python train.py --dataset="photos of arthropod specimens (BIOSCAN-5M)" --crop_scale_min=0.4 --norm="layernorm" --hidden_act="relu" --parallel_block=false --moe="top_k" --beta1=0.9 --ema_decay=0.999 --final_lr_fraction=0 --warmup_steps=640
Rows from block 5 of a small self-supervised image encoder, named by matrix and row number. Rows with one number within an expert belong to one neuron, the router's apart. Each number is 50 + 12 x the weight over its row's rms, rounded and kept within 0 to 99. All counts start at 0.
Before each expert's rows are labels from the 100 images, of 14848, where the router gives the expert most weight on average: "place" is the part of the image that holds the peak. Only what is clearly more common there than usual is listed. The data: photos of arthropod specimens (BIOSCAN-5M). In brackets: how many of the 100.
# router: router (model.blocks.5.mlp.router.weight, 8x160), inputs 135-159
# up: expert up (model.blocks.5.mlp.up, 8x160x160), inputs 135-159
# down: expert down (model.blocks.5.mlp.down, 8x160x160, transposed), outputs 135-159

# expert 5
place: middle left (37)
router.5:38 51 44 60 56 51 55 51 61 63 70 45 25 48 51 72 49 39 27 38 53 53 38 36 37
up.0:52 44 49 44 66 38 24 61 40 45 44 44 45 58 49 68 63 48 66 36 50 93 42 49 46
down.0:42 60 29 54 36 47 45 49 43 66 28 35 59 19 44 51 59 67 64 47 59 63 41 50 46
up.1:50 33 52 58 56 55 31 40 64 29 40 62 59 87 34 54 35 35 40 68 50 52 41 69 53
down.1:52 59 78 36 29 46 50 70 53 41 50 42 61 46 48 44 54 63 41 58 26 52 80 55 70
up.2:47 65 49 38 62 35 73 63 57 57 47 32 50 52 63 63 53 66 59 53 71 42 53 57 45
down.2:53 33 38 72 77 47 38 47 40 63 60 39 43 45 70 42 48 42 51 36 62 42 34 24 54
up.3:56 42 59 56 67 41 62 46 63 66 49 56 67 44 59 41 60 49 43 52 49 40 64 81 59
down.3:47 49 47 60 37 54 68 81 54 64 68 29 36 48 64 42 58 62 33 36 65 45 47 37 31
up.4:68 74 27 63 52 40 12 73 44 50 50 54 43 61 67 53 57 54 45 54 76 64 40 45 45
down.4:31 47 74 53 35 58 50 27 53 34 42 72 67 37 46 57 31 26 62 53 41 40 35 59 62
up.5:57 56 48 55 66 39 52 60 61 48 46 53 64 51 51 42 45 77 62 50 66 46 37 37 40
down.5:44 55 52 65 35 38 47 40 38 43 49 60 43 47 45 49 39 39 72 57 66 50 52 47 50
up.6:58 60 47 65 69 43 08 75 43 52 46 57 57 63 77 59 45 50 62 45 49 65 38 56 46
down.6:36 45 51 53 37 55 58 37 52 53 41 52 53 21 51 49 38 40 46 55 49 39 45 54 49
up.7:58 65 48 51 48 45 10 65 52 37 55 67 51 65 58 40 39 48 49 64 71 57 38 40 57
down.7:45 58 67 52 15 54 51 45 51 17 60 84 55 59 58 53 39 48 49 54 55 41 41 39 56
up.8:59 40 56 87 64 36 63 44 60 54 47 46 56 43 44 66 39 57 43 55 61 32 36 59 31
down.8:47 49 48 37 63 36 48 72 43 62 67 41 27 34 50 54 47 43 56 52 57 48 78 54 54
up.9:45 43 54 66 54 76 51 56 76 52 62 43 43 68 59 62 36 44 34 41 38 34 36 52 41
down.9:33 50 45 47 51 57 53 45 53 55 54 46 43 24 48 46 50 53 51 48 49 49 54 47 51
up.10:48 40 36 65 47 49 50 73 51 33 59 51 38 50 65 48 51 52 41 41 68 74 64 49 43
down.10:52 66 63 57 30 54 40 59 47 26 51 73 51 68 60 72 35 58 50 48 55 54 46 53 56
up.11:47 69 82 52 28 34 63 71 52 46 52 59 51 55 55 57 51 52 23 38 28 54 56 38 34
down.11:43 62 51 51 57 41 53 45 44 45 53 56 49 38 53 63 58 52 52 52 49 52 63 49 52
up.12:57 57 51 62 37 52 19 52 33 59 26 56 77 44 47 57 41 52 44 52 42 60 48 65 53
down.12:51 24 67 37 54 53 75 53 67 57 70 37 35 54 61 17 41 47 27 38 39 26 55 21 56
up.13:58 70 50 62 56 54 32 70 43 57 48 55 56 58 73 65 41 58 48 51 56 52 47 62 55
down.13:40 43 56 48 44 57 64 43 61 59 50 38 44 37 58 31 39 45 36 48 42 39 60 36 52
up.14:55 79 48 47 30 43 52 57 54 50 60 54 41 52 65 38 50 71 50 65 56 31 77 35 72
down.14:57 30 58 37 59 48 53 49 43 59 59 57 33 55 70 51 50 24 47 22 49 38 48 56 50
up.15:55 47 51 61 67 43 10 66 42 49 44 56 58 66 69 57 35 48 67 41 44 66 35 55 46
down.15:39 47 45 50 39 52 59 44 53 60 44 45 48 20 53 47 40 43 43 49 56 40 48 50 45
up.16:49 32 54 43 60 41 60 58 45 55 68 66 37 56 55 83 47 62 46 41 37 66 58 64 55
down.16:47 59 40 66 56 51 48 52 35 46 41 36 51 33 59 50 52 75 51 62 56 62 52 29 53
up.17:51 67 70 47 55 72 52 58 67 32 63 58 42 58 52 68 48 44 42 53 26 52 57 69 52
down.17:28 48 48 28 41 48 70 63 56 63 65 32 36 32 59 45 53 75 41 50 38 45 58 43 42
up.18:55 53 34 68 45 47 40 56 40 51 48 38 34 47 66 57 58 44 37 45 66 73 60 55 38
down.18:48 64 57 50 19 59 41 57 43 30 39 72 64 50 50 70 38 60 59 60 44 54 37 73 54
up.19:52 45 41 43 53 78 48 46 46 31 41 45 47 44 61 45 31 27 27 40 33 82 52 66 27
down.19:50 68 54 40 38 60 59 52 47 48 46 57 53 17 37 67 50 48 49 72 45 43 75 69 59
up.20:48 52 30 34 39 53 59 49 50 16 50 88 51 63 42 37 51 28 37 55 57 55 55 52 30
down.20:59 57 86 53 24 50 40 52 45 28 47 73 59 52 49 53 42 51 38 62 20 50 63 55 71
up.21:42 16 66 49 62 54 35 49 49 47 45 37 48 58 50 60 45 42 50 49 33 66 46 52 67
down.21:48 46 41 49 59 48 57 52 55 56 48 29 47 25 51 43 61 75 44 49 64 54 34 41 49
up.22:48 53 61 54 54 34 29 54 41 51 31 66 68 46 48 62 62 43 67 42 43 61 48 42 63
down.22:37 54 46 42 38 39 59 55 37 53 48 58 50 31 62 54 51 43 61 38 58 47 49 60 37
up.23:55 40 37 58 50 49 29 54 56 41 44 41 64 52 52 63 62 62 55 52 60 67 46 67 52
down.23:68 55 34 55 47 48 34 65 47 40 55 66 41 80 64 44 51 67 43 40 69 64 47 44 46
up.24:64 58 58 74 52 34 58 50 55 72 50 35 49 50 43 66 72 65 45 71 63 42 42 51 38
down.24:55 44 61 73 51 43 33 41 34 31 58 72 44 62 61 52 50 19 54 50 44 46 60 40 56
up.25:62 76 57 43 33 54 57 51 56 39 52 71 52 53 48 45 47 51 37 51 46 43 65 40 75
down.25:48 52 63 47 42 53 43 31 29 58 42 69 57 55 49 43 53 46 47 56 24 51 75 57 52
up.26:50 65 61 53 57 52 58 83 62 61 64 51 41 66 58 88 56 47 49 31 38 66 49 62 57
down.26:33 60 40 51 51 53 51 51 45 66 48 41 54 27 52 49 56 54 59 52 49 57 65 46 47
up.27:52 58 54 58 49 67 28 57 43 34 45 59 46 63 48 50 38 68 55 57 53 70 35 39 60
down.27:49 57 60 64 18 62 43 42 60 19 44 74 75 56 48 67 49 44 45 56 44 46 29 64 52
up.28:45 55 70 62 40 58 65 61 60 49 58 44 50 69 60 56 42 44 34 42 35 31 44 53 36
down.28:27 57 44 50 45 53 51 45 52 52 58 52 44 27 46 53 49 53 49 45 51 55 57 46 49

# expert 2
place: bottom left (33)
router.2:53 43 50 46 43 73 65 62 71 40 63 46 36 64 77 48 67 54 33 58 44 37 61 53 38
up.0:56 53 63 56 46 47 55 48 57 56 39 50 40 50 45 60 53 13 38 51 67 44 54 61 47
down.0:43 56 45 62 32 61 43 57 55 49 32 59 49 56 50 67 42 83 49 49 78 58 42 60 37
up.1:42 44 62 49 51 56 59 49 50 49 67 35 34 32 53 49 49 69 54 61 50 50 50 54 73
down.1:41 25 65 55 70 48 49 43 56 62 44 46 61 37 39 72 55 52 68 36 59 41 31 57 53
up.2:43 59 47 51 64 45 46 60 31 62 16 59 29 59 55 51 58 30 62 45 48 53 31 40 57
down.2:50 55 50 25 40 47 55 52 51 83 45 43 32 43 36 78 44 65 48 50 41 55 58 64 29
up.3:44 44 62 62 51 44 41 51 56 46 56 65 51 43 50 58 59 57 68 45 56 57 38 33 46
down.3:56 16 45 41 49 55 64 39 54 58 53 27 36 60 59 46 39 65 55 41 32 46 36 52 48
up.4:47 41 68 59 52 59 49 36 50 33 61 39 43 35 60 42 23 45 54 60 43 50 30 66 54
down.4:38 45 59 52 64 49 62 40 48 67 38 41 61 35 39 54 57 57 57 42 48 48 43 43 61
up.5:45 44 65 37 33 47 52 33 35 49 38 46 66 43 49 47 42 39 64 45 39 51 55 51 41
down.5:42 38 52 30 51 50 58 25 44 63 41 39 32 55 23 39 30 61 72 45 43 60 64 48 70
up.6:53 49 77 43 65 45 50 40 57 46 43 52 39 44 60 56 42 63 48 62 54 51 63 38 72
down.6:63 60 35 55 49 57 54 61 47 44 45 53 53 51 67 56 62 66 13 71 47 49 54 47 50
up.7:53 57 57 43 47 52 53 46 42 52 66 75 47 50 41 67 48 48 38 36 64 48 50 66 49
down.7:63 52 55 50 67 46 49 61 50 23 45 58 73 58 48 33 62 61 63 74 51 47 49 43 68
up.8:41 59 47 48 67 49 27 50 39 44 47 61 44 44 61 53 32 55 53 49 62 70 46 37 57
down.8:28 57 65 58 24 61 43 45 61 29 54 69 53 39 43 66 49 37 47 58 37 48 46 56 62
up.9:78 63 38 40 58 50 62 46 57 33 46 49 58 53 52 48 54 48 56 74 33 47 61 59 38
down.9:55 48 68 47 50 50 34 61 46 36 55 53 46 44 68 44 32 46 26 47 77 42 55 31 70
up.10:44 50 72 65 58 37 57 55 43 40 71 46 52 48 56 50 53 25 72 41 55 46 26 47 51
down.10:51 54 53 36 51 59 62 78 49 66 54 26 40 46 49 33 59 47 49 48 61 52 40 39 51
up.11:56 47 33 54 50 44 70 60 60 36 60 78 38 49 61 57 50 51 44 57 46 34 62 40 43
down.11:53 50 27 44 56 46 48 61 42 51 64 46 37 67 52 27 63 81 67 62 56 46 55 36 63
up.12:49 40 44 50 48 55 56 48 48 90 35 38 52 23 53 52 64 30 62 66 35 48 45 61 38
down.12:30 48 73 51 68 37 55 33 74 59 42 47 53 37 34 78 35 48 49 58 67 49 51 55 46
up.13:56 50 56 42 47 57 67 65 64 82 67 18 45 28 66 36 67 66 39 54 70 49 43 47 47
down.13:29 46 56 52 78 69 63 36 74 51 54 50 61 49 42 69 42 41 66 55 46 29 38 59 72
up.14:42 43 65 51 49 50 54 46 54 60 41 37 47 40 27 40 49 45 59 52 51 47 59 54 55
down.14:37 66 44 51 44 54 46 52 56 52 35 53 67 36 33 71 50 45 59 61 57 56 41 65 49
up.15:52 62 31 50 53 47 47 46 60 55 69 41 34 53 68 43 48 66 57 58 73 59 53 41 89
down.15:43 59 55 31 51 50 54 56 59 51 47 72 34 59 53 85 43 43 51 37 85 44 46 66 41
up.16:86 52 38 59 75 41 46 54 50 40 43 23 33 48 63 48 48 58 39 43 59 75 55 37 58
down.16:36 57 44 56 36 45 29 46 31 44 41 71 45 50 62 76 40 25 62 45 57 58 44 31 52
up.17:75 52 33 33 48 56 48 56 57 39 57 54 48 66 69 52 38 54 41 72 35 53 52 68 34
down.17:42 45 69 61 69 42 43 35 56 46 49 37 57 56 41 43 35 42 47 50 63 46 54 29 69
up.18:50 55 54 47 45 51 52 37 46 53 41 39 55 48 46 49 35 58 42 47 43 41 42 65 59
down.18:43 32 67 44 73 48 49 50 49 56 62 50 53 48 58 31 49 20 41 28 44 42 50 33 66
up.19:61 51 58 47 64 45 53 43 44 44 38 48 58 93 37 51 55 65 55 50 38 42 61 64 47
down.19:69 46 17 50 43 56 32 69 44 44 83 57 37 66 61 45 59 46 37 29 63 56 40 55 35
up.20:57 41 44 39 44 59 50 43 65 45 70 50 50 46 56 56 47 55 43 62 30 45 47 81 43
down.20:36 44 58 50 34 34 37 43 43 55 62 42 48 49 47 56 40 44 57 36 63 51 59 38 56
up.21:68 45 50 48 44 29 54 38 46 54 54 53 63 44 42 38 41 44 52 41 47 52 58 33 42
down.21:62 52 43 42 45 43 39 47 26 58 34 61 61 48 58 51 42 47 77 55 48 59 52 52 62
up.22:59 55 44 38 49 46 48 51 48 44 46 50 21 40 60 63 44 64 47 47 62 52 54 60 76
down.22:37 47 67 22 59 45 67 66 52 66 42 45 40 46 52 68 61 56 47 46 64 45 35 54 41
up.23:39 63 27 46 54 58 40 50 49 44 63 74 22 63 46 59 30 54 45 38 58 78 39 52 53
down.23:26 65 46 30 33 53 35 58 47 58 45 64 50 38 46 62 43 52 68 42 62 66 40 67 40
up.24:43 46 69 40 48 42 60 40 35 54 47 53 51 42 31 43 39 31 79 45 44 46 35 48 37
down.24:55 49 46 57 24 51 43 37 34 43 29 52 55 49 52 43 21 54 66 65 37 56 48 56 50
up.25:69 54 20 37 47 55 49 47 47 64 45 55 41 64 53 53 52 42 56 61 36 55 48 73 34
down.25:46 47 76 77 63 38 40 25 57 48 41 42 62 48 25 55 40 55 37 52 50 55 66 39 57
up.26:43 45 56 47 43 50 53 50 52 70 55 22 26 30 51 55 51 57 39 54 66 43 68 59 72
down.26:57 35 57 41 61 52 42 61 50 55 35 46 56 38 46 60 49 46 65 35 70 45 24 63 49
up.27:64 63 54 62 53 41 56 58 57 38 40 57 58 45 70 62 60 48 47 43 56 47 52 54 39
down.27:35 70 32 45 41 60 58 49 49 67 45 45 45 53 46 61 52 53 47 41 45 47 67 50 44
up.28:42 49 39 45 56 56 41 58 49 51 39 46 53 28 55 43 45 61 58 56 48 49 38 53 46
down.28:51 51 66 41 27 52 60 46 47 33 57 39 39 61 42 39 33 52 61 51 29 39 49 49 64

# expert 3
place: top centre (27)
router.3:49 63 33 49 41 68 45 71 66 73 44 33 52 39 68 53 53 50 32 51 63 43 38 63 43
up.0:51 64 44 35 33 55 67 65 68 52 73 53 44 55 62 47 41 36 37 41 60 32 38 44 24
down.0:43 58 45 52 53 58 57 37 64 43 51 53 47 47 48 54 53 47 49 51 49 48 54 49 46
up.1:74 51 52 56 53 57 39 58 54 29 60 65 23 52 55 49 61 30 34 42 56 56 64 35 46
down.1:57 44 70 44 23 60 37 42 49 27 39 78 74 56 59 48 31 48 54 55 40 50 48 46 68
up.2:56 78 67 66 45 45 60 61 39 38 55 51 48 60 48 54 51 26 33 45 52 27 50 46 72
down.2:35 51 47 52 54 41 56 66 41 65 60 40 33 47 56 48 60 57 49 34 76 56 44 40 29
up.3:81 39 61 29 70 52 54 63 38 48 53 54 52 48 63 45 50 43 67 54 60 47 45 52 47
down.3:30 39 49 50 24 51 43 31 47 62 52 51 51 51 53 58 40 30 61 36 44 44 36 66 44
up.4:74 17 60 67 64 48 34 60 39 48 47 59 49 48 74 59 58 38 30 51 57 41 40 37 55
down.4:32 37 39 64 40 55 44 35 50 55 46 56 69 51 63 53 44 42 48 42 55 38 23 54 34
up.5:42 56 32 46 57 50 54 60 48 51 60 51 42 54 55 83 57 53 64 45 57 54 48 61 50
down.5:56 64 74 39 46 44 54 86 48 52 38 41 79 55 54 42 82 68 63 55 40 67 43 52 51
up.6:74 66 44 62 34 42 42 59 42 36 63 61 16 50 76 41 46 55 24 53 62 39 60 33 45
down.6:47 49 55 55 44 41 37 31 39 45 46 69 64 45 44 36 34 22 60 39 46 48 45 42 47
up.7:60 84 33 76 57 48 38 59 45 33 50 75 56 59 70 50 65 57 44 63 64 49 36 49 50
down.7:58 39 42 37 37 55 61 42 57 54 57 68 26 51 50 34 39 63 44 53 53 33 51 46 59
up.8:59 71 37 50 44 58 50 55 58 41 46 51 32 57 56 33 64 67 34 64 64 51 59 35 71
down.8:38 47 43 53 49 63 48 52 59 43 58 52 56 31 65 54 30 34 31 42 59 46 45 44 34
up.9:44 58 32 59 44 66 36 53 53 47 38 64 46 55 73 62 21 57 35 35 63 78 28 59 40
down.9:27 45 64 45 52 63 51 48 60 49 48 41 56 29 39 55 59 38 41 64 46 52 50 58 44
up.10:45 29 55 44 63 58 68 27 66 58 63 51 47 58 34 51 26 54 44 43 31 41 41 50 48
down.10:44 52 48 58 47 52 52 43 41 53 23 48 43 41 51 55 33 54 45 66 68 53 34 43 57
up.11:46 42 49 67 54 57 60 32 57 60 48 40 41 51 25 39 43 66 33 58 42 40 52 46 45
down.11:38 50 43 25 49 51 63 60 50 59 63 45 24 60 48 35 39 58 47 76 55 29 42 30 64
up.12:62 81 39 64 44 39 35 51 65 56 42 47 58 62 39 41 66 74 70 73 44 63 39 57 57
down.12:33 54 44 71 64 56 53 40 55 71 64 36 55 41 36 66 72 39 43 41 49 59 57 48 38
up.13:46 55 43 57 48 49 52 53 80 38 50 50 30 57 57 37 66 58 39 52 60 49 49 36 64
down.13:47 42 59 66 60 49 35 26 46 31 48 61 65 28 44 52 27 23 46 37 58 50 42 30 52
up.14:46 17 51 44 50 48 50 52 57 59 59 42 72 49 53 49 58 66 49 59 31 52 36 43 49
down.14:45 48 34 36 27 58 57 65 43 64 54 44 27 49 42 39 46 59 67 49 55 63 34 68 37
up.15:53 40 26 36 42 54 38 42 68 60 59 49 37 58 42 47 54 53 44 44 51 46 52 56 40
down.15:46 50 56 57 52 42 39 39 41 62 53 37 63 50 38 52 53 45 58 26 48 70 67 51 31
up.16:55 68 40 46 47 55 38 64 59 44 61 51 45 52 67 35 53 81 60 63 64 46 49 41 55
down.16:43 57 54 42 41 45 57 31 39 52 42 46 48 58 39 54 46 50 65 34 42 63 54 66 39
up.17:72 54 43 34 54 55 57 56 49 34 50 55 20 48 57 41 59 53 33 65 35 60 64 48 21
down.17:53 57 67 29 32 62 46 53 53 46 39 75 58 34 30 50 42 45 56 54 31 56 51 83 44
up.18:70 39 57 33 59 60 44 58 45 43 53 61 54 51 39 49 43 39 77 68 52 53 41 49 40
down.18:42 36 47 50 34 60 45 17 44 57 43 58 55 51 44 67 43 37 64 46 29 44 44 71 43
up.19:69 51 67 54 68 30 46 43 48 43 58 68 47 76 47 46 60 50 63 45 40 53 58 40 64
down.19:33 58 41 48 48 56 39 36 45 46 48 55 40 52 23 40 49 60 75 35 55 65 49 42 39
up.20:33 41 47 64 67 59 38 46 61 48 52 55 38 50 64 51 34 52 47 24 54 43 30 34 45
down.20:33 42 39 51 32 60 55 42 56 60 54 39 47 52 36 28 47 33 51 38 38 45 45 53 38
up.21:45 81 35 46 53 42 62 45 48 44 58 48 29 54 49 49 59 35 71 55 54 48 64 52 54
down.21:24 41 55 62 58 36 44 37 48 69 55 37 72 38 47 53 48 42 59 39 43 57 46 40 38
up.22:60 41 64 37 52 39 49 50 44 49 53 66 46 76 34 53 59 54 64 40 44 60 50 37 43
down.22:50 52 46 49 45 59 57 36 47 48 44 64 58 70 56 66 55 65 59 65 53 56 45 57 32
up.23:45 44 34 47 64 58 69 39 59 52 36 43 43 47 37 48 42 56 33 65 48 63 63 52 40
down.23:46 33 85 43 62 66 59 51 57 44 46 54 42 46 46 52 56 38 31 41 33 44 33 70 48
up.24:65 48 51 54 60 44 37 56 50 26 55 68 30 58 49 46 65 28 27 26 53 65 52 31 51
down.24:61 55 72 42 24 58 43 57 52 17 49 82 60 71 51 48 41 64 46 67 40 50 54 49 68
up.25:75 49 55 64 46 29 37 52 22 47 56 83 56 47 62 54 35 40 53 36 52 46 37 37 45
down.25:50 42 45 47 54 35 57 31 33 60 54 56 49 73 67 32 27 45 65 53 50 43 46 26 52
up.26:59 68 41 48 57 57 44 46 33 48 47 49 36 52 58 42 50 74 50 77 56 59 62 47 71
down.26:41 43 44 45 38 63 39 58 54 55 55 53 50 29 60 62 39 41 44 34 46 57 38 72 26
up.27:59 68 38 82 50 32 49 54 47 62 58 40 47 56 39 69 63 41 55 65 56 41 73 41 66
down.27:31 44 35 53 62 65 50 52 61 46 85 57 25 60 47 55 40 51 38 55 65 40 40 40 51
up.28:55 48 50 53 59 42 23 53 46 30 51 56 37 59 54 49 53 24 29 36 56 63 54 35 36
down.28:68 61 71 47 40 48 58 58 50 26 50 69 50 72 42 50 56 68 48 66 42 51 65 48 64

# expert 7
place: centre (49)
router.7:75 75 54 66 62 34 35 48 36 42 57 67 51 62 56 66 56 55 76 54 60 55 41 49 50
up.0:57 61 72 45 46 52 48 61 41 59 47 48 58 53 40 42 58 47 56 38 39 66 51 36 64
down.0:51 46 62 41 48 51 33 63 42 61 40 39 55 52 58 54 48 24 55 42 47 53 40 61 55
up.1:33 54 30 30 49 41 58 38 52 46 56 66 45 61 54 51 40 53 50 63 54 49 57 32 61
down.1:47 54 53 52 49 45 62 62 51 44 50 64 45 18 59 60 61 44 38 64 50 33 55 59 33
up.2:72 72 57 30 51 67 51 58 54 52 29 46 56 51 46 46 66 71 54 54 55 70 68 49 56
down.2:38 34 49 26 46 51 40 33 53 72 51 52 48 68 54 40 40 31 57 40 48 51 56 51 54
up.3:30 48 51 42 44 51 65 29 63 54 52 35 37 47 34 20 37 52 33 61 48 34 82 27 65
down.3:50 68 45 18 62 36 60 55 34 79 42 45 45 55 62 40 57 51 51 46 46 35 70 58 44
up.4:43 30 60 45 49 68 57 55 64 58 58 29 63 60 59 43 52 60 31 44 41 45 63 51 43
down.4:59 80 48 56 60 34 44 53 38 56 62 58 53 24 46 35 28 40 40 32 65 53 71 45 42
up.5:76 61 51 48 47 55 46 55 45 61 63 47 49 68 53 44 35 62 60 43 51 51 60 41 48
down.5:24 49 40 50 32 52 66 42 35 56 38 52 52 39 38 42 53 69 49 59 45 71 50 36 45
up.6:49 51 77 47 43 43 47 52 38 32 61 54 37 44 34 59 45 52 60 31 39 51 69 59 41
down.6:55 54 63 72 43 57 25 53 60 35 51 47 62 53 52 53 45 24 36 46 47 47 54 41 66
up.7:45 36 19 74 54 53 47 72 59 41 41 49 67 66 53 57 73 63 54 68 59 50 31 60 51
down.7:34 63 43 36 57 52 60 25 35 65 40 50 44 39 43 50 47 57 50 34 56 64 44 48 52
up.8:45 48 50 37 30 69 52 67 77 57 59 38 51 57 54 51 70 69 31 44 47 46 51 46 54
down.8:36 51 37 42 50 69 66 45 64 52 65 57 40 52 45 52 46 58 29 52 56 42 52 79 47
up.9:36 40 62 46 26 56 42 43 56 44 36 52 63 73 47 63 33 44 43 57 31 66 40 62 57
down.9:45 44 43 54 64 45 52 36 53 39 54 72 38 49 33 61 53 59 80 65 67 51 56 63 47
up.10:24 71 52 44 46 63 49 36 55 51 27 49 64 56 43 43 39 53 54 69 49 60 90 45 51
down.10:46 40 76 48 73 54 41 36 59 43 42 60 62 49 44 50 44 36 59 54 43 50 68 68 74
up.11:25 42 61 30 52 50 74 44 55 42 66 42 40 47 40 59 40 38 50 38 48 42 34 56 46
down.11:49 35 71 43 43 57 26 58 45 47 49 45 57 39 48 50 47 23 51 41 28 48 68 53 69
up.12:44 47 46 53 42 65 70 55 62 55 42 37 45 63 43 35 48 46 50 49 51 45 56 56 59
down.12:30 44 54 50 45 51 67 50 50 58 65 34 38 43 48 46 53 69 31 46 53 49 47 45 58
up.13:68 59 38 63 48 51 61 78 48 52 63 41 43 73 45 54 73 58 56 46 61 36 61 34 48
down.13:41 63 40 66 57 32 63 34 30 55 42 56 48 49 54 46 46 65 50 56 66 59 41 32 53
up.14:60 53 49 50 56 58 50 61 56 57 52 42 36 56 55 24 77 78 46 54 66 60 57 40 57
down.14:42 35 48 30 31 51 40 34 59 55 58 55 35 73 44 53 30 36 60 43 52 51 51 49 53
up.15:56 43 63 49 26 54 59 54 59 58 52 33 61 59 52 45 70 63 44 53 46 57 55 28 53
down.15:57 61 65 60 53 46 26 65 46 35 30 54 65 65 51 63 55 51 51 63 58 71 30 60 65
up.16:23 09 51 35 57 53 52 51 45 46 50 58 48 55 48 30 45 46 52 12 44 65 58 44 47
down.16:65 57 59 44 46 45 20 36 36 55 33 54 60 57 47 50 49 35 68 48 34 63 73 49 68
up.17:33 44 39 33 51 55 69 53 57 46 65 36 31 43 57 26 22 50 58 60 50 31 52 47 51
down.17:48 50 64 71 31 61 33 40 56 21 44 64 40 65 41 68 38 59 43 65 40 54 38 59 67
up.18:50 54 44 59 34 46 47 38 36 40 43 52 47 35 67 44 24 51 40 61 40 50 76 39 54
down.18:59 26 59 67 35 49 35 48 45 24 41 56 62 41 43 60 43 52 73 61 34 52 29 59 54
up.19:57 43 44 51 43 45 48 72 41 43 74 51 41 47 57 42 62 33 78 50 46 41 40 65 58
down.19:49 44 57 39 62 60 60 46 72 58 46 47 57 54 40 29 62 56 31 55 45 60 41 53 57
up.20:72 72 65 56 48 48 43 38 52 60 59 49 39 65 53 59 60 63 57 44 50 44 68 49 68
down.20:32 52 35 41 48 54 71 45 53 56 58 55 44 36 53 39 57 54 39 73 64 53 57 37 33
up.21:62 65 71 20 52 53 71 52 47 59 36 47 59 69 48 41 58 37 27 39 31 36 56 37 53
down.21:37 62 49 39 44 72 62 39 70 55 53 35 43 51 39 62 54 59 38 56 35 54 50 67 61
up.22:44 49 61 44 49 62 73 48 83 57 47 30 67 62 41 42 67 49 33 54 43 40 54 33 59
down.22:35 77 51 59 68 33 45 59 41 54 41 51 63 54 65 51 47 51 39 47 69 50 58 44 48
up.23:66 36 36 67 60 74 41 69 56 46 46 50 68 47 41 49 60 78 48 47 49 64 32 44 73
down.23:43 52 66 68 42 64 29 64 56 27 38 56 65 45 61 50 39 41 56 69 49 63 49 51 51
up.24:29 34 59 40 33 54 56 33 52 59 55 43 60 77 46 30 48 44 45 38 31 46 66 40 63
down.24:60 57 53 55 47 51 58 54 55 44 51 58 40 45 40 74 60 51 36 61 40 40 55 70 32
up.25:37 31 34 70 34 51 46 44 57 51 57 38 44 38 23 63 62 59 48 51 59 53 31 48 50
down.25:67 49 76 53 25 55 21 74 45 17 49 68 63 51 58 50 53 46 36 69 38 56 65 59 67
up.26:36 59 24 43 53 46 55 64 53 55 39 46 62 42 66 60 28 47 67 63 50 50 42 44 34
down.26:74 53 33 46 63 38 61 47 24 69 38 43 42 44 53 47 44 56 58 35 51 51 55 54 39
up.27:63 31 62 25 55 47 52 91 44 48 42 47 50 44 71 43 60 44 49 45 72 46 54 64 34
down.27:52 45 51 55 35 57 49 39 54 34 72 69 29 59 44 59 44 51 35 48 41 38 73 47 51
up.28:55 50 45 30 39 49 78 60 50 57 37 49 66 53 47 42 61 64 47 58 57 48 57 56 41
down.28:57 61 45 34 44 38 74 41 28 61 44 48 48 46 46 52 43 67 68 23 57 59 57 48 45